config.toml
dataset = "photos of plants and fungi (iNaturalist)"
encoder_norm = "layernorm"
encoder_activation = "relu"
encoder_shared_expert = false
weight_decay = 0.3
Rows from block 5 of the image encoder of a small contrastive image-text model, named by matrix and row number. Rows with one number within an expert belong to one neuron, the router's apart. Each number is 500 + 50 x the weight over its row's rms, rounded and kept within 0 to 999. All counts start at 0. Numbers have three digits each. After the name is the row's rms in percent of the matrix's.
Before each expert's rows are labels from the 100 images, of 14976, where the router gives the expert most weight on average: "strongest on" is what is common among them. Only what is clearly more common there than usual is listed. The data: photos of plants and fungi (iNaturalist).
# router: router (encoder.blocks.5.mlp.router.weight, 16x128, trained with AdamW), inputs 64-127
# up: expert up (encoder.blocks.5.mlp.up, 16x128x128), inputs 64-127
# down: expert down (encoder.blocks.5.mlp.down, 16x128x128, transposed), outputs 64-127

# expert 13
strongest on: class Liliopsida
router.13 086:535445495550451459530562468471483558549479504489470500427460403601521581510483506441533521611443575560550461486498455410485501574575434505453412492571513378580451468464583547574533478489491452
up.0 094:549467437423472570568526436492531416471497506536496557457458496540452582444481542460573459472448499442518459464491516431490567485523526409593509541575508479456550558472477471507457520439472461
down.0 090:521509541511436426481517436475520460473432535509435481530609498472541450519514459457590490544532559481498544538500477504438481539539396442589468501513603520487457571506473504530499572531488572
up.1 117:505456476579462498511563463473498544513558483543500443525470438443484472516575530543554503459538515548457496475512565568528547540557559510458515444532385464431469514534473451524556587599429491
down.1 120:497460515464532458593561591493563478458475449512446555423524635476470507492500448497544557506602556428446596500460461523482482467406429527497437524505547457555512482515446490485529503513539503
up.2 092:446455627497523431530504479461497483546463475539493465479561545525483445561479579523563421483497539491501510545519554523550540517560516465554559455522593424450522523373524450474497571423490493
down.2 086:468529562522448484563513473477508452456534501559489513410430443525439504420437377500572487480614547442500519431510603433461476497574491515442473536512528570446616459470473481542567446540437461
up.3 097:500505462440475454529489466451405592505479447541470536442544482510485434531530511367503426561556464451516451414466492492471625516565537526551433517520457455457456482503427461517474461483434399
down.3 096:497515582506456616383515431405475499580517506580484571518497531494403562486480421441456513625615482540473500542527523490472415480463402480562548475505595460469463464540546517551471503479493492
up.4 098:528539588452481384565564482540596518418365471537495494466438536511526408546534598568496482519409522451514512531463438459591594535506466492586435508513561465498453442497514517423541544494501592
down.4 110:547538407580547526501498492438466467451537456563539542517608541568551588544482473566513459512464396512507593460620470449386556508477532484543512498554478579509476512429344483489582524562562512
up.5 091:546500485456511513578421451557470391464537478466436511505559548455496559514482519512483565531535513426530522436443503443490519509488511458595542501545576561518447443558538510485486601542517447
down.5 098:545413520523483478380379493441492497536455528493481544494529441487510509470566480460523468590534501497499507480500546524554531458503599599507450505445522429548543526510643455481413472467485521
up.6 091:472473563535536478505466537550450479515414524442595528480439522535452404459480626600356491521526484450556480522415576492407520518569540514478375441513480532393557452544495531493560513455497551
down.6 085:500557463486445411530503495428468625494457477459520537517501482458530439498470524455466460510481418465563430404498541487594459491565507535522474561495486528569556472529539513510571481499508555
up.7 096:515481486543503568429607523446452507402513504566537493479544436500470441503557466576498474489484532497441526448482530465500424474468479544572465614505447533510520502454435436503513487606472488
down.7 083:543571469554502472602538508510447517453455463501520466528477558432435461450496471529463505425568546416453455435504435463501451449532526504491569490511470521407563383447533499491581594478533513
up.8 090:484483589473470582550475507505479559469522487418431519416500506484415551451594550459478440481569456520483522486530468459495398417460478559545520533414495480534541601401512483508516511487500443
down.8 094:456485509506468533547479459572527572465408515554388523519479382428479465554423514444472478586437491530590466505533500518578494444478470556524512482496516521583498484518591413559495512622546558
up.9 088:544536496471539544529546554534489590509441504452510515509477537587444533489501561502429477397448518424522567464432515432535512513461456382480483541576609494530482451495445529462520491437581494
down.9 083:478483563484500538534489542495513422518430527490518578530474531409487498497551436523497488498464472540499478460475430552564427469539613519418437521496493475510485433507557552607453404579488522
up.10 101:588495440482532515457512612469464537440562439496497482553569562550513520480519492489437409558471488477502583440465437523461484500483502530478477495395549538477419612485495548578467475460556509
down.10 108:450482511513528363505583552455465454520504574459522550455460527473595536452513442503501547474478489505527487633461498421519535545556486511465511557572425453440467502500547538392476521403558469
up.11 108:436449523548432497463622542458583533550412452441588522491480419534458566584464404469434502452510538507443454566557528517378497470528567536599514519478464527445456463460540476451519507465455586
down.11 112:523532503422506436459431481543597445542614434453548572520546564481492411469498485551410440539475549536506430458530441471433493419531533506458528433456400469515555469570437514563451528382519509
up.12 083:482546498541503612448481475521505464434494573561501442562553456524568319484494564533526385481498531564534477512563512478540509519503455469620403529572471565588503538554544538464498522549580540
down.12 087:457507534519590480577544561525513509507546490555500493471501489479493537578519537503535542486450500482586547477473484425436556356544490465489542493617527549539459613524498444542592540607478580
up.13 097:460455441470533472599556461560488609512432515448473442480454510493507563485504601481531552517483531534389485470543581544601505519533500429588526476446481432516590519533483535492564543473615386
down.13 088:476476499495456473573503553539487442503517461475502474492543514450329536444522518536551486519466525471495489493449583472531473612500516435447415537484407489402483496526559553506545514586478553
up.14 095:458491536417496510529476495548520540601597524493537497465492526407560533498524535385488515549559492456499474624465590448588467431538493552498480487458473496510434516420523520431480496493551487
down.14 100:501491512440561523477449489580477575391377508547538495545493580461450517515523441526456567519480460563453506399584426544460483600480483515472541559508537513460473430425442473559552556528502493
up.15 096:572453480510535445488532394495400588486472544506527465486626515505511538426448371493499499537502514480510516491441559472568454483477437387487586541480607540497469493498462587462433433539484534
down.15 099:495515421492458507502490501516462498506490569473553542544467453521620549508520623549503457543463508489494586416613426479542514427531484525460538567476547489497581456412503508502493579474525501
up.16 105:402471568413506486550535537459542507413436456492430420583556495534476557589490462536495404456471482504433528516519480484494539490494528440511521509528444481493573530467533546466547542520498475
down.16 103:496471490507524431499535531499547539471587533456462508429499547494604522478403523525553516467475507551519468531512607543410528499521622484510368512525449495482501581543510504559604485375569438
up.17 114:527485476509420548518536562459502530418480419534433492510502451442526469594500604497448452485463461499527505474530659475506459469520592522461469489500426591573533466506437476616575430476542459
down.17 110:437461502498496580421473414500478558541489566485463531464564507570393423491604578474401444475490436542527470420454388368534515508449503553569459522512578417475522456521568443500475512540488480
up.18 105:484540592441454501438501617508483535386458479515569534445446480524498499507459488415490463514473497519576495492496518500484467409565508477521517510461582515479449450476435529376541491509520509
down.18 101:427457606462514505593482569493600516515515404532510511498492533535441493542460481563523487496476509490539490461449387494589463525515515547424494522510488509522485445441476489589487499501471484
up.19 113:442519544536437534541595487447439486495463530542486437479525406438505459488551505514520424434459460466494499409543482461460475560452420497552489506540581566459492474473523507547489516528549474
down.19 103:465548475486533527544487513529429540483467447519500470505475455564378570461520588455487472486489560529441428501555439508464517491530519479603526478562521459371470462492577466559503431532513445
up.20 091:539519507387521488515450531430506471418437534524455441522498530348474507512456483483554422497592615548516577436475521542519539419531565528513522461493571509507468413416394440453470538518483521
down.20 093:554464503573534492469410523543460568569494408496519471447518489483435600526432392461492476520433510569436526390395455492546519559540461508495448521443486486489506539436428482586417499446455498
up.21 091:440434452502543550507517388501543511536475442455433514495588493456565473580482476443433497538513558430465463577405536507534480428545581508522449422490511506449497461447564530489400523527491525
down.21 093:569551482526567455473526481463386503505523456577570543585461492476491538512559541525480497544467485508495447597547539507556460476441434424563487458553491541512441541440579508544501533568572559
up.22 107:572501541365499591547429539497545464445414506525489449515409306483507477453384467448477525511453503470531521460607493490520482510489510542507468480527454445558476501506415515558538477546532599
down.22 098:514561427468477381569557534569474460463464452578457557440541545462449544509524466476541382481509402408421477541424532466446483457451519452558422448545513497483499528512608478602543501542512446

# expert 2
strongest on: class Liliopsida
router.2 110:453511479534553467519460502558573477503476409582397498460585559476414411561528545532518507502559481466525627452483447570512540462504556520565476433459466395546506554552461533515518494604410510
up.0 099:508470522515506544530410473577603410527456494470498453442532485459514458527522491454555483592575534508525528492549445469593521425422553533481437465531623498457470557472481514390584521488535549
down.0 095:587470444518524498487541502495512408548418467482523546595548484518602598593475474460406458440517531551553447592501533530550549547423440435547537511555573435506514474517475485506511485509565514
up.1 099:493501550467544512516529442440492477428491426522497460507505535576472497449545484561627561577539464498453467470502519489517465469483477527383576548548539382577518518547466517525546498492452489
down.1 099:598560416507534515451453495481551506530486535463478519582416507459561428473561513527455494491545525440447601536523489560472421463538548527533568476581573507484503495503527533488433543595621544
up.2 095:512536431522469442432545430504499564504508439477501464536515560511512575489495510417472486519531496478510454368528532524461491540552556562500436501541410497505536432447553452534535472556531386
down.2 091:501433453523549483489321526526498460525532496429441445492459487518475486463516421455485599554634494439581476403444510459506489470446460499424433488470468623530461532549443514569425499507558536
up.3 116:481498490566479553457494429449522406461472506525464446472542578449492518470493524512527651553458495493471368478438477461458438624504503595434564499506389526592535497538555575499461509491480488
down.3 106:463487509481496503484471473473484517511496540501525522552479483411507519528479580447479456513520504485437562515523517545625497508509572553524547600403520491450496617458477505386559541537566501
up.4 108:412471510570566502530552475439449514530557455524469542537476570484593543426594406559508469495566566492442506415497511561448472572522496563416434567546534431485453496471538462546452537456504459
down.4 116:471593543575526529553474530531504452449442489554471473511482418444475510415425501508457459436576539500509479488522428533540475525457519534523452523571460523447484537546380458435554501483505556
up.5 094:459473528501516518472509519556509568487414526550528490488534446592441398497481571488526475407570599461482567397488598435560470490424487402442490476471490519428562451467609486468543482496544373
down.5 100:599507563479506417465480473579514519527560446532548465526490524459477569479522494446536557485494507549539454514448482510508413412534470474570421448443596563524457441539562512455533444428462483
up.6 112:494469500486394506473510484511466436512543559430430486523538427516494595505531470546492494493549510479482498478577505511557527529611466539381410497481449593499523554409527458534564476517518510
down.6 104:504562526438505479421572505525510533495554474516496573572505529527554551506492402543408594469533487472542447424575507432506572413458492550550490592490469475487521477417431571451519486564477499
up.7 111:575510531499535457475466484562542446579440460466527391421451468419516584571452474456453388558506447467471542553458471518467445400502543484430523513550430521509489449461524491504445463539460597
down.7 104:471448521456506568573525466550533505527465512536504545466543512514506362460538587493405486427500491417468532542418449528564619448496511385522470521487470394451501539570476551504546494570457494
up.8 106:481493580608449450510510450419409520537452470508486466495491558583509577476497556542400445536482406584504559514510473483565484521537442521522483474543619520540544500451477477490504476432471521
down.8 101:498499592463523640412455493492578525499489477558452443523469465444392418585527507466545604440454436466552423501452455510436509496516530492527565503383481450507479474549573521484458476554486464
up.9 091:490495477399494463472491610429505480523470502508453482420540510594524517428502487381510454511491519461430337518510523515463462498614541509478543507560529504472507565535503449543475571525466498
down.9 092:548509487512497430521480486466554580510516511457512447551411455521498567562543580468465539512421451528513455433401511521490491423532415524509469469520477438416421543469575466418470496489580489
up.10 084:435422551488566583509575486519425533422417409539509483454504514642435426474533496549465487456526459547435490428574631483482477530493483536488526498531445522480495461510474543540483514551486561
down.10 085:421535527450488477479482541525510484480503506505446410493541512531553542604555501498598482561550463505502554393549500565521511524474537429497492485548482512563531470561541495341532586477580493
up.11 099:570468507487512477441456490565461419490507552483350469479431468493503469490522493492551423549446409573539558614553564490549479555608416569414406403461482552508405531436479560509472513505534459
down.11 097:461590540478469539522525494457427575449602465490525530466560432554608512516454574435554483414464461444573479486545471497566503425519513485558456472443541482474464462611388458514481453472567449
up.12 127:431492424537452493464420525593513584454500503507452479462476503486545421560507521479552490489522545468424592519488436550490511571474536512601391504465487477563429499583460492483497538504447481
down.12 116:503458464513511474521452529473448456552472475526484556370595438523476473411506512441512517550488529498472533563457469474419519472438487498593496532551526557565519396454375554493422457441557480
up.13 086:510538447631572575478497419594511449563564523554499569475522434504481541463493539480473537478471524535526608447480426523422531536418458536509474445577489499459479484473405433561456416440489488
down.13 091:507479521536485559434570478478440433472470529509438525462444604509482574522584480513404472498445538502552458495499414460602527458466411501507424487472602504486513483586521510393526570489461637
up.14 097:473534457509482473540491455363551410483482501499439460442495502515553606526523524433534519479508514521495500597508527513474542462579563511513541559499542508481455446448473413536494454453549509
down.14 102:495475438456494439571580517471598544507539398492510573458425545438520486590524572519486553453499429457465498441547489444496512560490550476534517459440469519529512518495535409520428453517475504
up.15 107:480495491502531441524458531498447505528410429460493531581517589528430452487561498585428469538412471463481507576532460484521487402511500483483538424557512337516494479533434518561392516480523574
down.15 095:477484514446498434554472520534566536549470501612465456506529498374565439445535565491494527395547483439473586568509473457498522450559538486506460542447542478539444531508464414471563529537538479
up.16 101:441534571490474489450479537504509475534563500561600482489520551542565468540406580410533522553545550415463442533504558588414536488520544418470459443501432526523462433549469496512485544535572470
down.16 101:521589497492508521576507407494465467377482566504455508552481397525589532524510625516547502509488580477501544480462562463510491547500378513494547446483408471466567544484545472516518611535510572
up.17 098:486471408497487569480424470463473440372422480518553455561477551463478482574509474571402574464567510476508475462499558525397502447442471479473600498479473482480580577544457505491532444507428481
down.17 095:536497547523551475563525399510494529462575470506395511484465555529430482435521425474557479539405484460501459529461441471503506507610595487429583573523546458496595506481540538500487533524474415
up.18 120:526476357422548510541470528382520565473487460437526548462457506499417406408487549504489470541459544536474459540561557528413424574552498493534562545425481427490467498519443559507502477588513408
down.18 118:442521593508469470506413447553462493443519460458449384491540523591440546495441550513488451563527466507497419502469483581522483423521569511530514445557494414469461573503535465478435474535488499
up.19 091:518471469450465433498569525475482522494398538560474498595441459576585399433481591496463492524482480448501432563525478504558541519555545518488456461552492522481525527546409478474520511469517447
down.19 091:576527406522541525477510429534544484410501539503488424449486457440480526549474539442531453466477461518524505437476527569502480567402444486446396618516497541551482498482589526447466472419442481
up.20 120:498516555394525570527500614500524561503455553511582562478546501552512490485502576464459456547448477446513530545519462474504573518439476537493484448524538459436518578505474480497433548465503494
down.20 122:486493488466479570400499542560527511580503507495509493490535436563468479425516498506564493519452503544526428452502532590549501449525391525540484491437546428477544612466547489471481572449450487
up.21 101:478526520487506601483398545526432542477439571541444490490581528430392433514477582547457546436592613502538448481481604541570465453465513527453505470530484483469500463532588481429542507535462519
down.21 100:412531441493503401509468480522503465516483478530543530526442452410513452542492484512528462634476461552501567567545517539519534534469513413542540553539584490517465423561471485432506541578521527
up.22 101:513525529563516544457478455460386470499495400493468491445538502523584448543572530465511505612528533589562479528452505479507478535438584536450465467495493519434516519554509487464526465536572523
down.22 101:508569523473511467475440512455540469506552479566444523462443377523484490514548473435435481542468590541459474537421441461536477576471524508420510415590459466496490549498540472532545583516371494

# expert 1
strongest on: order Caryophyllales; family: Cactaceae; text has "cactus"
router.1 089:482478477481496501552518595533627578543381518555515552455488446426532473558436477589480440461445465562500472507603483478512529527572547517502547517542410513489553558443414534529518522450491607
up.0 099:561483481572470499530556554456557447559499426476444434514494592540464475499472579525595506472486524473510637578518367480575498479467586535494489450526538596551546511453493331584505475439487543
down.0 091:530464575451454577441512526476558502476487592500631534549510504414428546549457524569589512502472521539488365429511486449475591541480480517453563552497488467544467510506537512415516519516547519
up.1 082:488484482479511558491492567509502533407506484527461444586471510374402515428529404454518500501526543528371507522442515521464479488484488563440549557521417474587549545460492549451458456544474409
down.1 089:497491489576485491634497437502490525501516396443508487518525513472514538559425447468416443484499419531488634506468484473464511526546453520529508569513556512490464519413468367494487448534476490
up.2 088:508607526538507446558499439605582476554556529461478491510486495501500520590460411499548522490535445472472397612575488467481515541515428477495532515433505368593442509506495518485505540536468534
down.2 093:478446545462508471492493435493486457484490591456552496465447498474480400468558508449513489455352411497500645380484537411494413453481484432488479534449549528515501454495530543488494588444495527
up.3 095:540571520407560518551543435537568520440520477408551481567562583512575586563440459554485538487506450527484526587512468506511433466446430441468576499413521574481518372509469480594438547472558489
down.3 095:562507551560467540515480555481383438492498566589486520458532448450511495461514547543543568452545566527426483507498556530544442471574548574501477537528530419449424435530471494436464495507429526
up.4 101:449578460441585491365485468457370511538522487509514397501479536462528470514517441467485472549439455489504419512503392508472472470519494469577547436493492498438530605493496500522453547511501466
down.4 098:482539573510490472520445498573492482584429561493463447554453507502584541389539547515487510488452428531496618511485485491573561528513485461507529440493562614594568569467481452519499433584421559
up.5 099:485473492539505471461411533562510466472523505433596493482425442416514476495492513544584537430532558485482523486520499574485510643446419475404427434513539547571407518554443552468559505468562606
down.5 095:523489458549422543403521535483584467546544510452488492510553394538639498533521549528558443476455427524482597516571530544452518512533439522506463392597506441455489471467625556450495407470553472
up.6 101:401497437581486482569477585460562487481388558539480400533505529427519387496540404475451488531519491456382609527498533521502545472484526528566551581469472484468537474440517474370479517449478534
down.6 104:492496481505487466544494525535516490517499631438542548551507545574482487481452434526517447497408498518536646636537517530464484487445543540468484490484580578428470465524510485463477471527501445
up.7 087:482506430393431480518467427482474575501492446515617550508558552506482486420513491407487450537464473440485537492515542450530516482482481529562586511490433496454496578479511552466410425548373487
down.7 092:452530423420506614583515541527472433399425491569545480553520479502506461495449383416468425524509576514547473451492538485449536493483548475470477433531470501514471631478585517437539502459552526
up.8 118:577547421497487508521462512494522446503545595470581558467510487483520507500553512532569553463523548509541439503495432509473428481539551491536484545491584449548368613562550606470523454472611439
down.8 108:495493450548498516478485558531528481416568532494561521434507479510545495551487505485552529542534522439452684564550478502499492582505543525466514562454519498533454515412425537425464563506488578
up.9 091:517505512478561491603438527517533472578502559478489476609464509385473606466602427497471485602496546418488547490481523497472492533505477522493491461532539479435525485453494544456505403393551540
down.9 084:442470544480418522508584472478448474527500484447488465561498541484498543447518439537496519462514426459533543594498580423503436466524492458575433531442556538465517567551502444522469517472586457
up.10 108:543535452516477461456533651527504552536568503488554469576513430481514519490474496500495535510474533387461553405487531492484492509492500470596467526562460474404460525471580517452463470510495494
down.10 108:406506467465519519550577466559396453453533358480425452497437533522619502480522476549523434478499518478439559631455474478520481464508448442486443520426592511491480523375540482609531411477515514
up.11 102:462439493582577500518539459518460487526559511453535424535444507527538372445517518549567539493530511519478489510558471527471510531434549495504579550522517539548511514561473449444479440563546468
down.11 103:445522517544447537467459576488451469462517423488540486418541446517483496544527610580539478533518467462526513598522505576441428515574476544453506486414533445455534458508440614475503473476504558
up.12 098:557479459473559525547530493546467535431550546479434401478449489507538499489526522483438481504513417481433599575471502489486499485582572484534510535460456617531407565497471505488495543553522609
down.12 100:486569469514548558546498538438507514422547419501570496511571491555466517488493441449507553511484551480513519525468458592534516459471534468530438535449525467412516541413491490568406461532457519
up.13 108:542572528469543380446444420538546462453443468446469547436492465516456520465439398500470412478580455573504476453506533521407553504566517552593478560528430485519543461522479488488482401570462456
down.13 106:514550544490564436656569492613455531481493494460547550507513552544454476547481517453428481332478447517571457479437528476460491464515575478484454479494398418518486514510463504484497578438506435
up.14 087:534599452526350426471483525494508531442466515419533445528520490486480479506426525402445512512492519460569549545513511489443578528561424533414483524556469529554479543428482546589475518470509496
down.14 086:540465510512502461515467447573460552481466550496560541531529472467597491472474498495517476455498512491440532547387454483509478479519458510411464437513487456538375466452580463414453578501447464
up.15 094:470533495580496452450430479522562471457482499534529401460549469440559546473458474520552599525517531476493465486458572518442567460423538564493435502495521562556541452531620463490478540561579497
down.15 086:490480548417445593524506586487482480593563446567493542612500443510499472544450496524497455554515485610507443404517557471426533545538488540518495453543476571428462546577451512507528507474506507
up.16 125:534458534438531516482526573472494488390487556545525509433445468539542435525520424451474335500509553470450412471521428496442476523612579553452453456559501479587526534573454493494532463471523539
down.16 117:475465458519498419520465528489538519415460531549407515380544452497531501510499422532487573507537497486456466434598507547574462459473562553596357535518449453517466506607437499515508563486454536
up.17 108:499462485414544579423598419409474428511452538448393514428533474473454550560520446582477518452556420486453541488500614456510425483453459480538443432528451515481575498478540524526472528540537504
down.17 105:455478524468452492461458479497512444407508430507410571460473489487535505514434322558426562552465486461513440488506422545621462538415484460559461498500466507495530515476504535593526493584556473
up.18 110:476396436513495456542447563483527448526555370530600390519496474507520343523488532518612441437538610517420534498524504541601554517372492423465520497546517622477484467509492571538491520544538488
down.18 102:540510584542583507495439517478561509598498486515600390509470534556472524572564545550518476411494571484451481463523456543467470454508511522481548431568585474487497491528531483468508481524432508
up.19 098:489579494501468555507475446530488481401553494480466507472464430556518506512550551553567490352522461475528536499561480465452378489513509482551409544536441590533445466421430523498497436586475492
down.19 105:493509512555558472487431520575444476411456568548393544487519469557472575633456580497497535521618604519399571486536420565450541472444472504494468521461556507453540510498456426489528419442514534
up.20 097:479529508575499406460442486515509507523419493497547438528474527427516462596512469548513492537523536435473556537512499548576537572423490374541508513534474529508506439564498587546397400515537558
down.20 099:473479541450554563610526551438503558478594458457452569448559441546463399465454579372482492406569470563500432517413449450487490496549521501578462478507488490472555536563502543542514439563568509
up.21 091:463470481526553468438468470564434482473557413552510430453451461414541435545443517491489498521611581501496524516467499549505516560427471552512498466477551507543527468497540398541503543594498519
down.21 098:557436602472484535464506514538539483594482593529598577488547541433581591514439625462486422439478470538482479421526468494459546490522367479435515531491490520563544550492455473434518537437511446
up.22 093:443480463424541518509449439466548511486485424599566556469518546469538440467543482511575553569594448487498455481486516538631511443432455445434454389583505510469481440568517546450513509493577537
down.22 105:439472529605517562476432532498529484508559519427587517466535494492481462564473565530530478537429518501438585528464429451496540497479527464538457527597527561499452582561487480598540494518470446

# expert 8
strongest on: order Asterales; family: Asteraceae
router.8 097:427460411475514487513524564463434501523549490465540382544551508582482475414526478386439451505553492480384477484492483513450489471509503506507500522581533463459395536491560459521463492564522462
up.0 098:510499521479433555550478440533512487412535514498507455547489558456442438538421490465489420431513423507598498472474531452565398596488440401479464568453475532483484530494540537572474635468563372
down.0 102:522568509446510487428456460451534521522514467437364523509473467403570527486546503520456518482513426457460549489526508515474528454466471577471531510476391547544456461557554489465527581445517489
up.1 096:515541439601565501515472627528442572560494468536594560516476467477506428629485585561396457471534400555424451429585501476496491519436494467478494487447555416507530517420473534538552499471516460
down.1 095:420455559518478414491511455496538494439539504486529510502556476509523586475590601477455442611433485444581505547470457527546515528466500515653437474502519437500542537533425504432524472494573538
up.2 113:450453671537513404615501545494491401455483508529508477507477488487523460464437489535477359521522494471514545444460490508466491428524423469485462479552526534514461568539432462571489462512482470
down.2 107:519484491504566460418572527503497549463578499507513450495452415517469544490451551574583508378555543357494484550607467537489526519553435565501443520531555474534491469510490457437482553468470531
up.3 102:512542441415530528539543520590415536522499533549485494475406532489487532496517509507441609452424512442478485475455542470395534524516434494541587477528487415567457553531528529412487514450461543
down.3 116:429469549494459578473472535501428558482479543439456555513496473460497484502512504428567434430490548525510456467513514484447506500445461545533438448489550553454433472518434520547463456476465481
up.4 110:525519539535474576514541513478503441487432512527544506505513540435441455528510482547511457524563541445595576383544566538477488551515528499492460592595551621553511545520458500596480476507449499
down.4 115:523516524442468422460486481652570463369503590519501417536495422510518462475466569483523540483523549464495546499604420527564518461485482526522470487508519476611573453524381493515507476486489525
up.5 116:471553430489440497552483535461448534545552492489448419449507472473423534540529558479439571562585438449408564447462535585454505573549472527463452533533453446525496459391507535528594428589581491
down.5 123:450412431470481464490465467441534534502543401458561528509524465572600580466482456466555564530417548562563575540490516520471502520467435532584453467473513523426422512517536496522466422535485485
up.6 090:516419569429464516477569495424478490516523431529479451461511556558502516493441579484503535457488559584537495410456533399537463527487497426416441505532592523442453533415493523577529571533612533
down.6 089:513541557603561489472514478480435465503502457440440487491441421398441586479547548468587431526579543518550458455533492522465478490517438488510590482499491501557503452566480413479475537593443524
up.7 108:537396405453465557516504501550472455453548438555411507471510480557509560436510418389424678518483476486537538543580533533514587539372412468569449437501594479493504488465493483348522498520545474
down.7 104:492477474525482645512567484533546479479516533483535441469598486599385511486458430506558514504539533453496516555463539531442451478609577538527487510616472496586475476448492518490490546452504464
up.8 111:558540474404454538519489566498508528628449554508505614460508449451482467542463529502580572456421468556547496459484446459433437504542527573564522519627509503422486556531424566499516486453411376
down.8 096:429522548505518531517520458530541460349475508511482478459508586465551421471492436498527426516496481548572603454462484544537477440619472519571549555579492469460449460412424502546555549568487460
up.9 109:559417579543401509596426525477599524428505509560514511459426562439536410471548479526503497420476516508574494501479428528470505448452520437443433443499453448535435515543509470417553606451591475
down.9 095:449509492614448506456454500479499470408400536483478509597493407524510527453559531561452498434474496420488495504455509517495468481546422506496498489508421384496415470373402466511503460455583555
up.10 088:458561438467442542550400531488434541478435569579524593416396547519546556381508516474441525455559552536508561464440484399531493480488553442480494498524496461484447492513406471452464535545471605
down.10 085:507587407524505446428471427551498455468564507491522475599512425470514541518361598551499459499527431514503486500555368507489486590497520469560516448442436459594463473464494544431449555499482540
up.11 094:542382458524532483464550465550552559407443452543419357530517487451454507553471486468463380499426508446558526518557501501552518557391450531554459514596559506526500584426398526474504482448422482
down.11 097:546552567544488530480460481480486498500509546580545524398550448548426444565466500558467557536529435572574465504505503499519457515578598457478480551442510587512391460599488497483619459506479521
up.12 104:545454481410500499509560507487573566558355518497500541544491483427494476432548431562455361537531508469457492525456506540436549496500491525538594562518412495459524557528494564484515535440574447
down.12 101:426554409554466562409566559468444512609468527458543472460499494428538468432476496439363568535596486468458459484455507475539507549463499512491486374579509506461519428601524512457453513415478548
up.13 076:465538457584542463562412465447468478560476462549522496465452531495545516488632465503462496538556421451484468483433582476494509495385336465522584476518475438472546452469443598415474481562423502
down.13 087:565468463465477448513408479490424556550482427495515515522491461494534504587522508496390459455453516421530456480544404502606515537522477445559530507494505501516494584485485642529502509492548591
up.14 087:524489469600554446564487437494450439543461482578586566590512530468482468526498527565481383501508445467453481532487424521509480488483539549463520450447467521521497428500586568478560479479472560
down.14 091:453472539474515455561491507449514487481546498455416485539567535522573560478497464474551516519490512443465440507582462488572541437592463567417464452593523549555499513489479566414484475542450523
up.15 095:355490515518437514516524573462495556519508505521565521480462519572539526592535512466422534486592503536499455504517437438427548505507547511542421451494460508564473598469350533535466369607464482
down.15 091:583531403538588470511472502543505553474421520481511539471463526500461517592428498556596530588478487505462554425501568480484481465446514492516503465521530496448433558521552412494425508452544505
up.16 092:552450501497509491550479477442545474496447436454462547485445574458457429507510538475577533462563556517549418532479532526479482391443507478549499488489564470513425474549582549416564453489600507
down.16 098:450576473477517557584452436485550504511494454522462514513556528514578503474541461474450501498544507502367466536390514503497483543485539536466384510511481438356503401486505441516580510491514496
up.17 096:430516488524564477464445450419472546533488573409413564522447494446384528444509446484480458367455522513401480488474522487547476534464467525498497592516633549486470462481542421524474511542416531
down.17 102:549571450461461440470561555434546494468476455505534467556462538488466496563475596406543511512485405535480431549496522484506511423456472577572509490567500476528468516570483454511549447508491552
up.18 109:522518417525528543495485406490505496442554523430459471468457476510449526529514556474518503564534499516449517428426552491563402440429527478530424455532629502473468475482511449560536485506430551
down.18 104:457471516463492456457483476452447489441484492543500519497503567543477419437417421451469501613522425594512458541535518487558446566503558440522478505457567482485494532499512581574388531557491563
up.19 087:477557471493466555468488370475463492535543509502476427608477483463447514464494480444544433486491443518499453457414488529465418562486472372549478418373491459518494483560525549499445445546595453
down.19 088:580556624456483457593526476466515524510479560564538456474469564536572465529538474615547535475538526564585458574508573527543457402421487446445508511491428499468504537431561507546486494522510409
up.20 092:481500579469476480469520540532544484503473448441431483496417550573566532550478449511556425492556501467448474508510487497446439526464516598545416502492457550462572502547397413517490564515455475
down.20 089:510553475483551382509517560450454512461526539501562445536386457501411539538527518468557555465517484557538495509557499424497489483443463461567431542388420583502506654599453524476459453515487542
up.21 095:461536547472516585482460486476429510504514492474568425526486556649525557491505593485453488478541536537540550547455425541551523431467565549506381436382403414506572486562539578497503535445425536
down.21 107:625559520545496510490424488553525476546458463538486604505429557501463539483449436507591597466422437525455455555525555476481526556534452485441530549497493479498489445481472455360538533496522505
up.22 098:449538540454529579497442507562467572479414496568466429472489450561540536480463488539517503444482375458525436492548447415587536478457523515460387443504435469440506444464672541491488433456504482
down.22 102:535550463464505512594494553461572476448502491567527525504550497556526550461491449401452589445482514511532573560533538500405574505525550520555527461458511547554455527548609468494510443459473536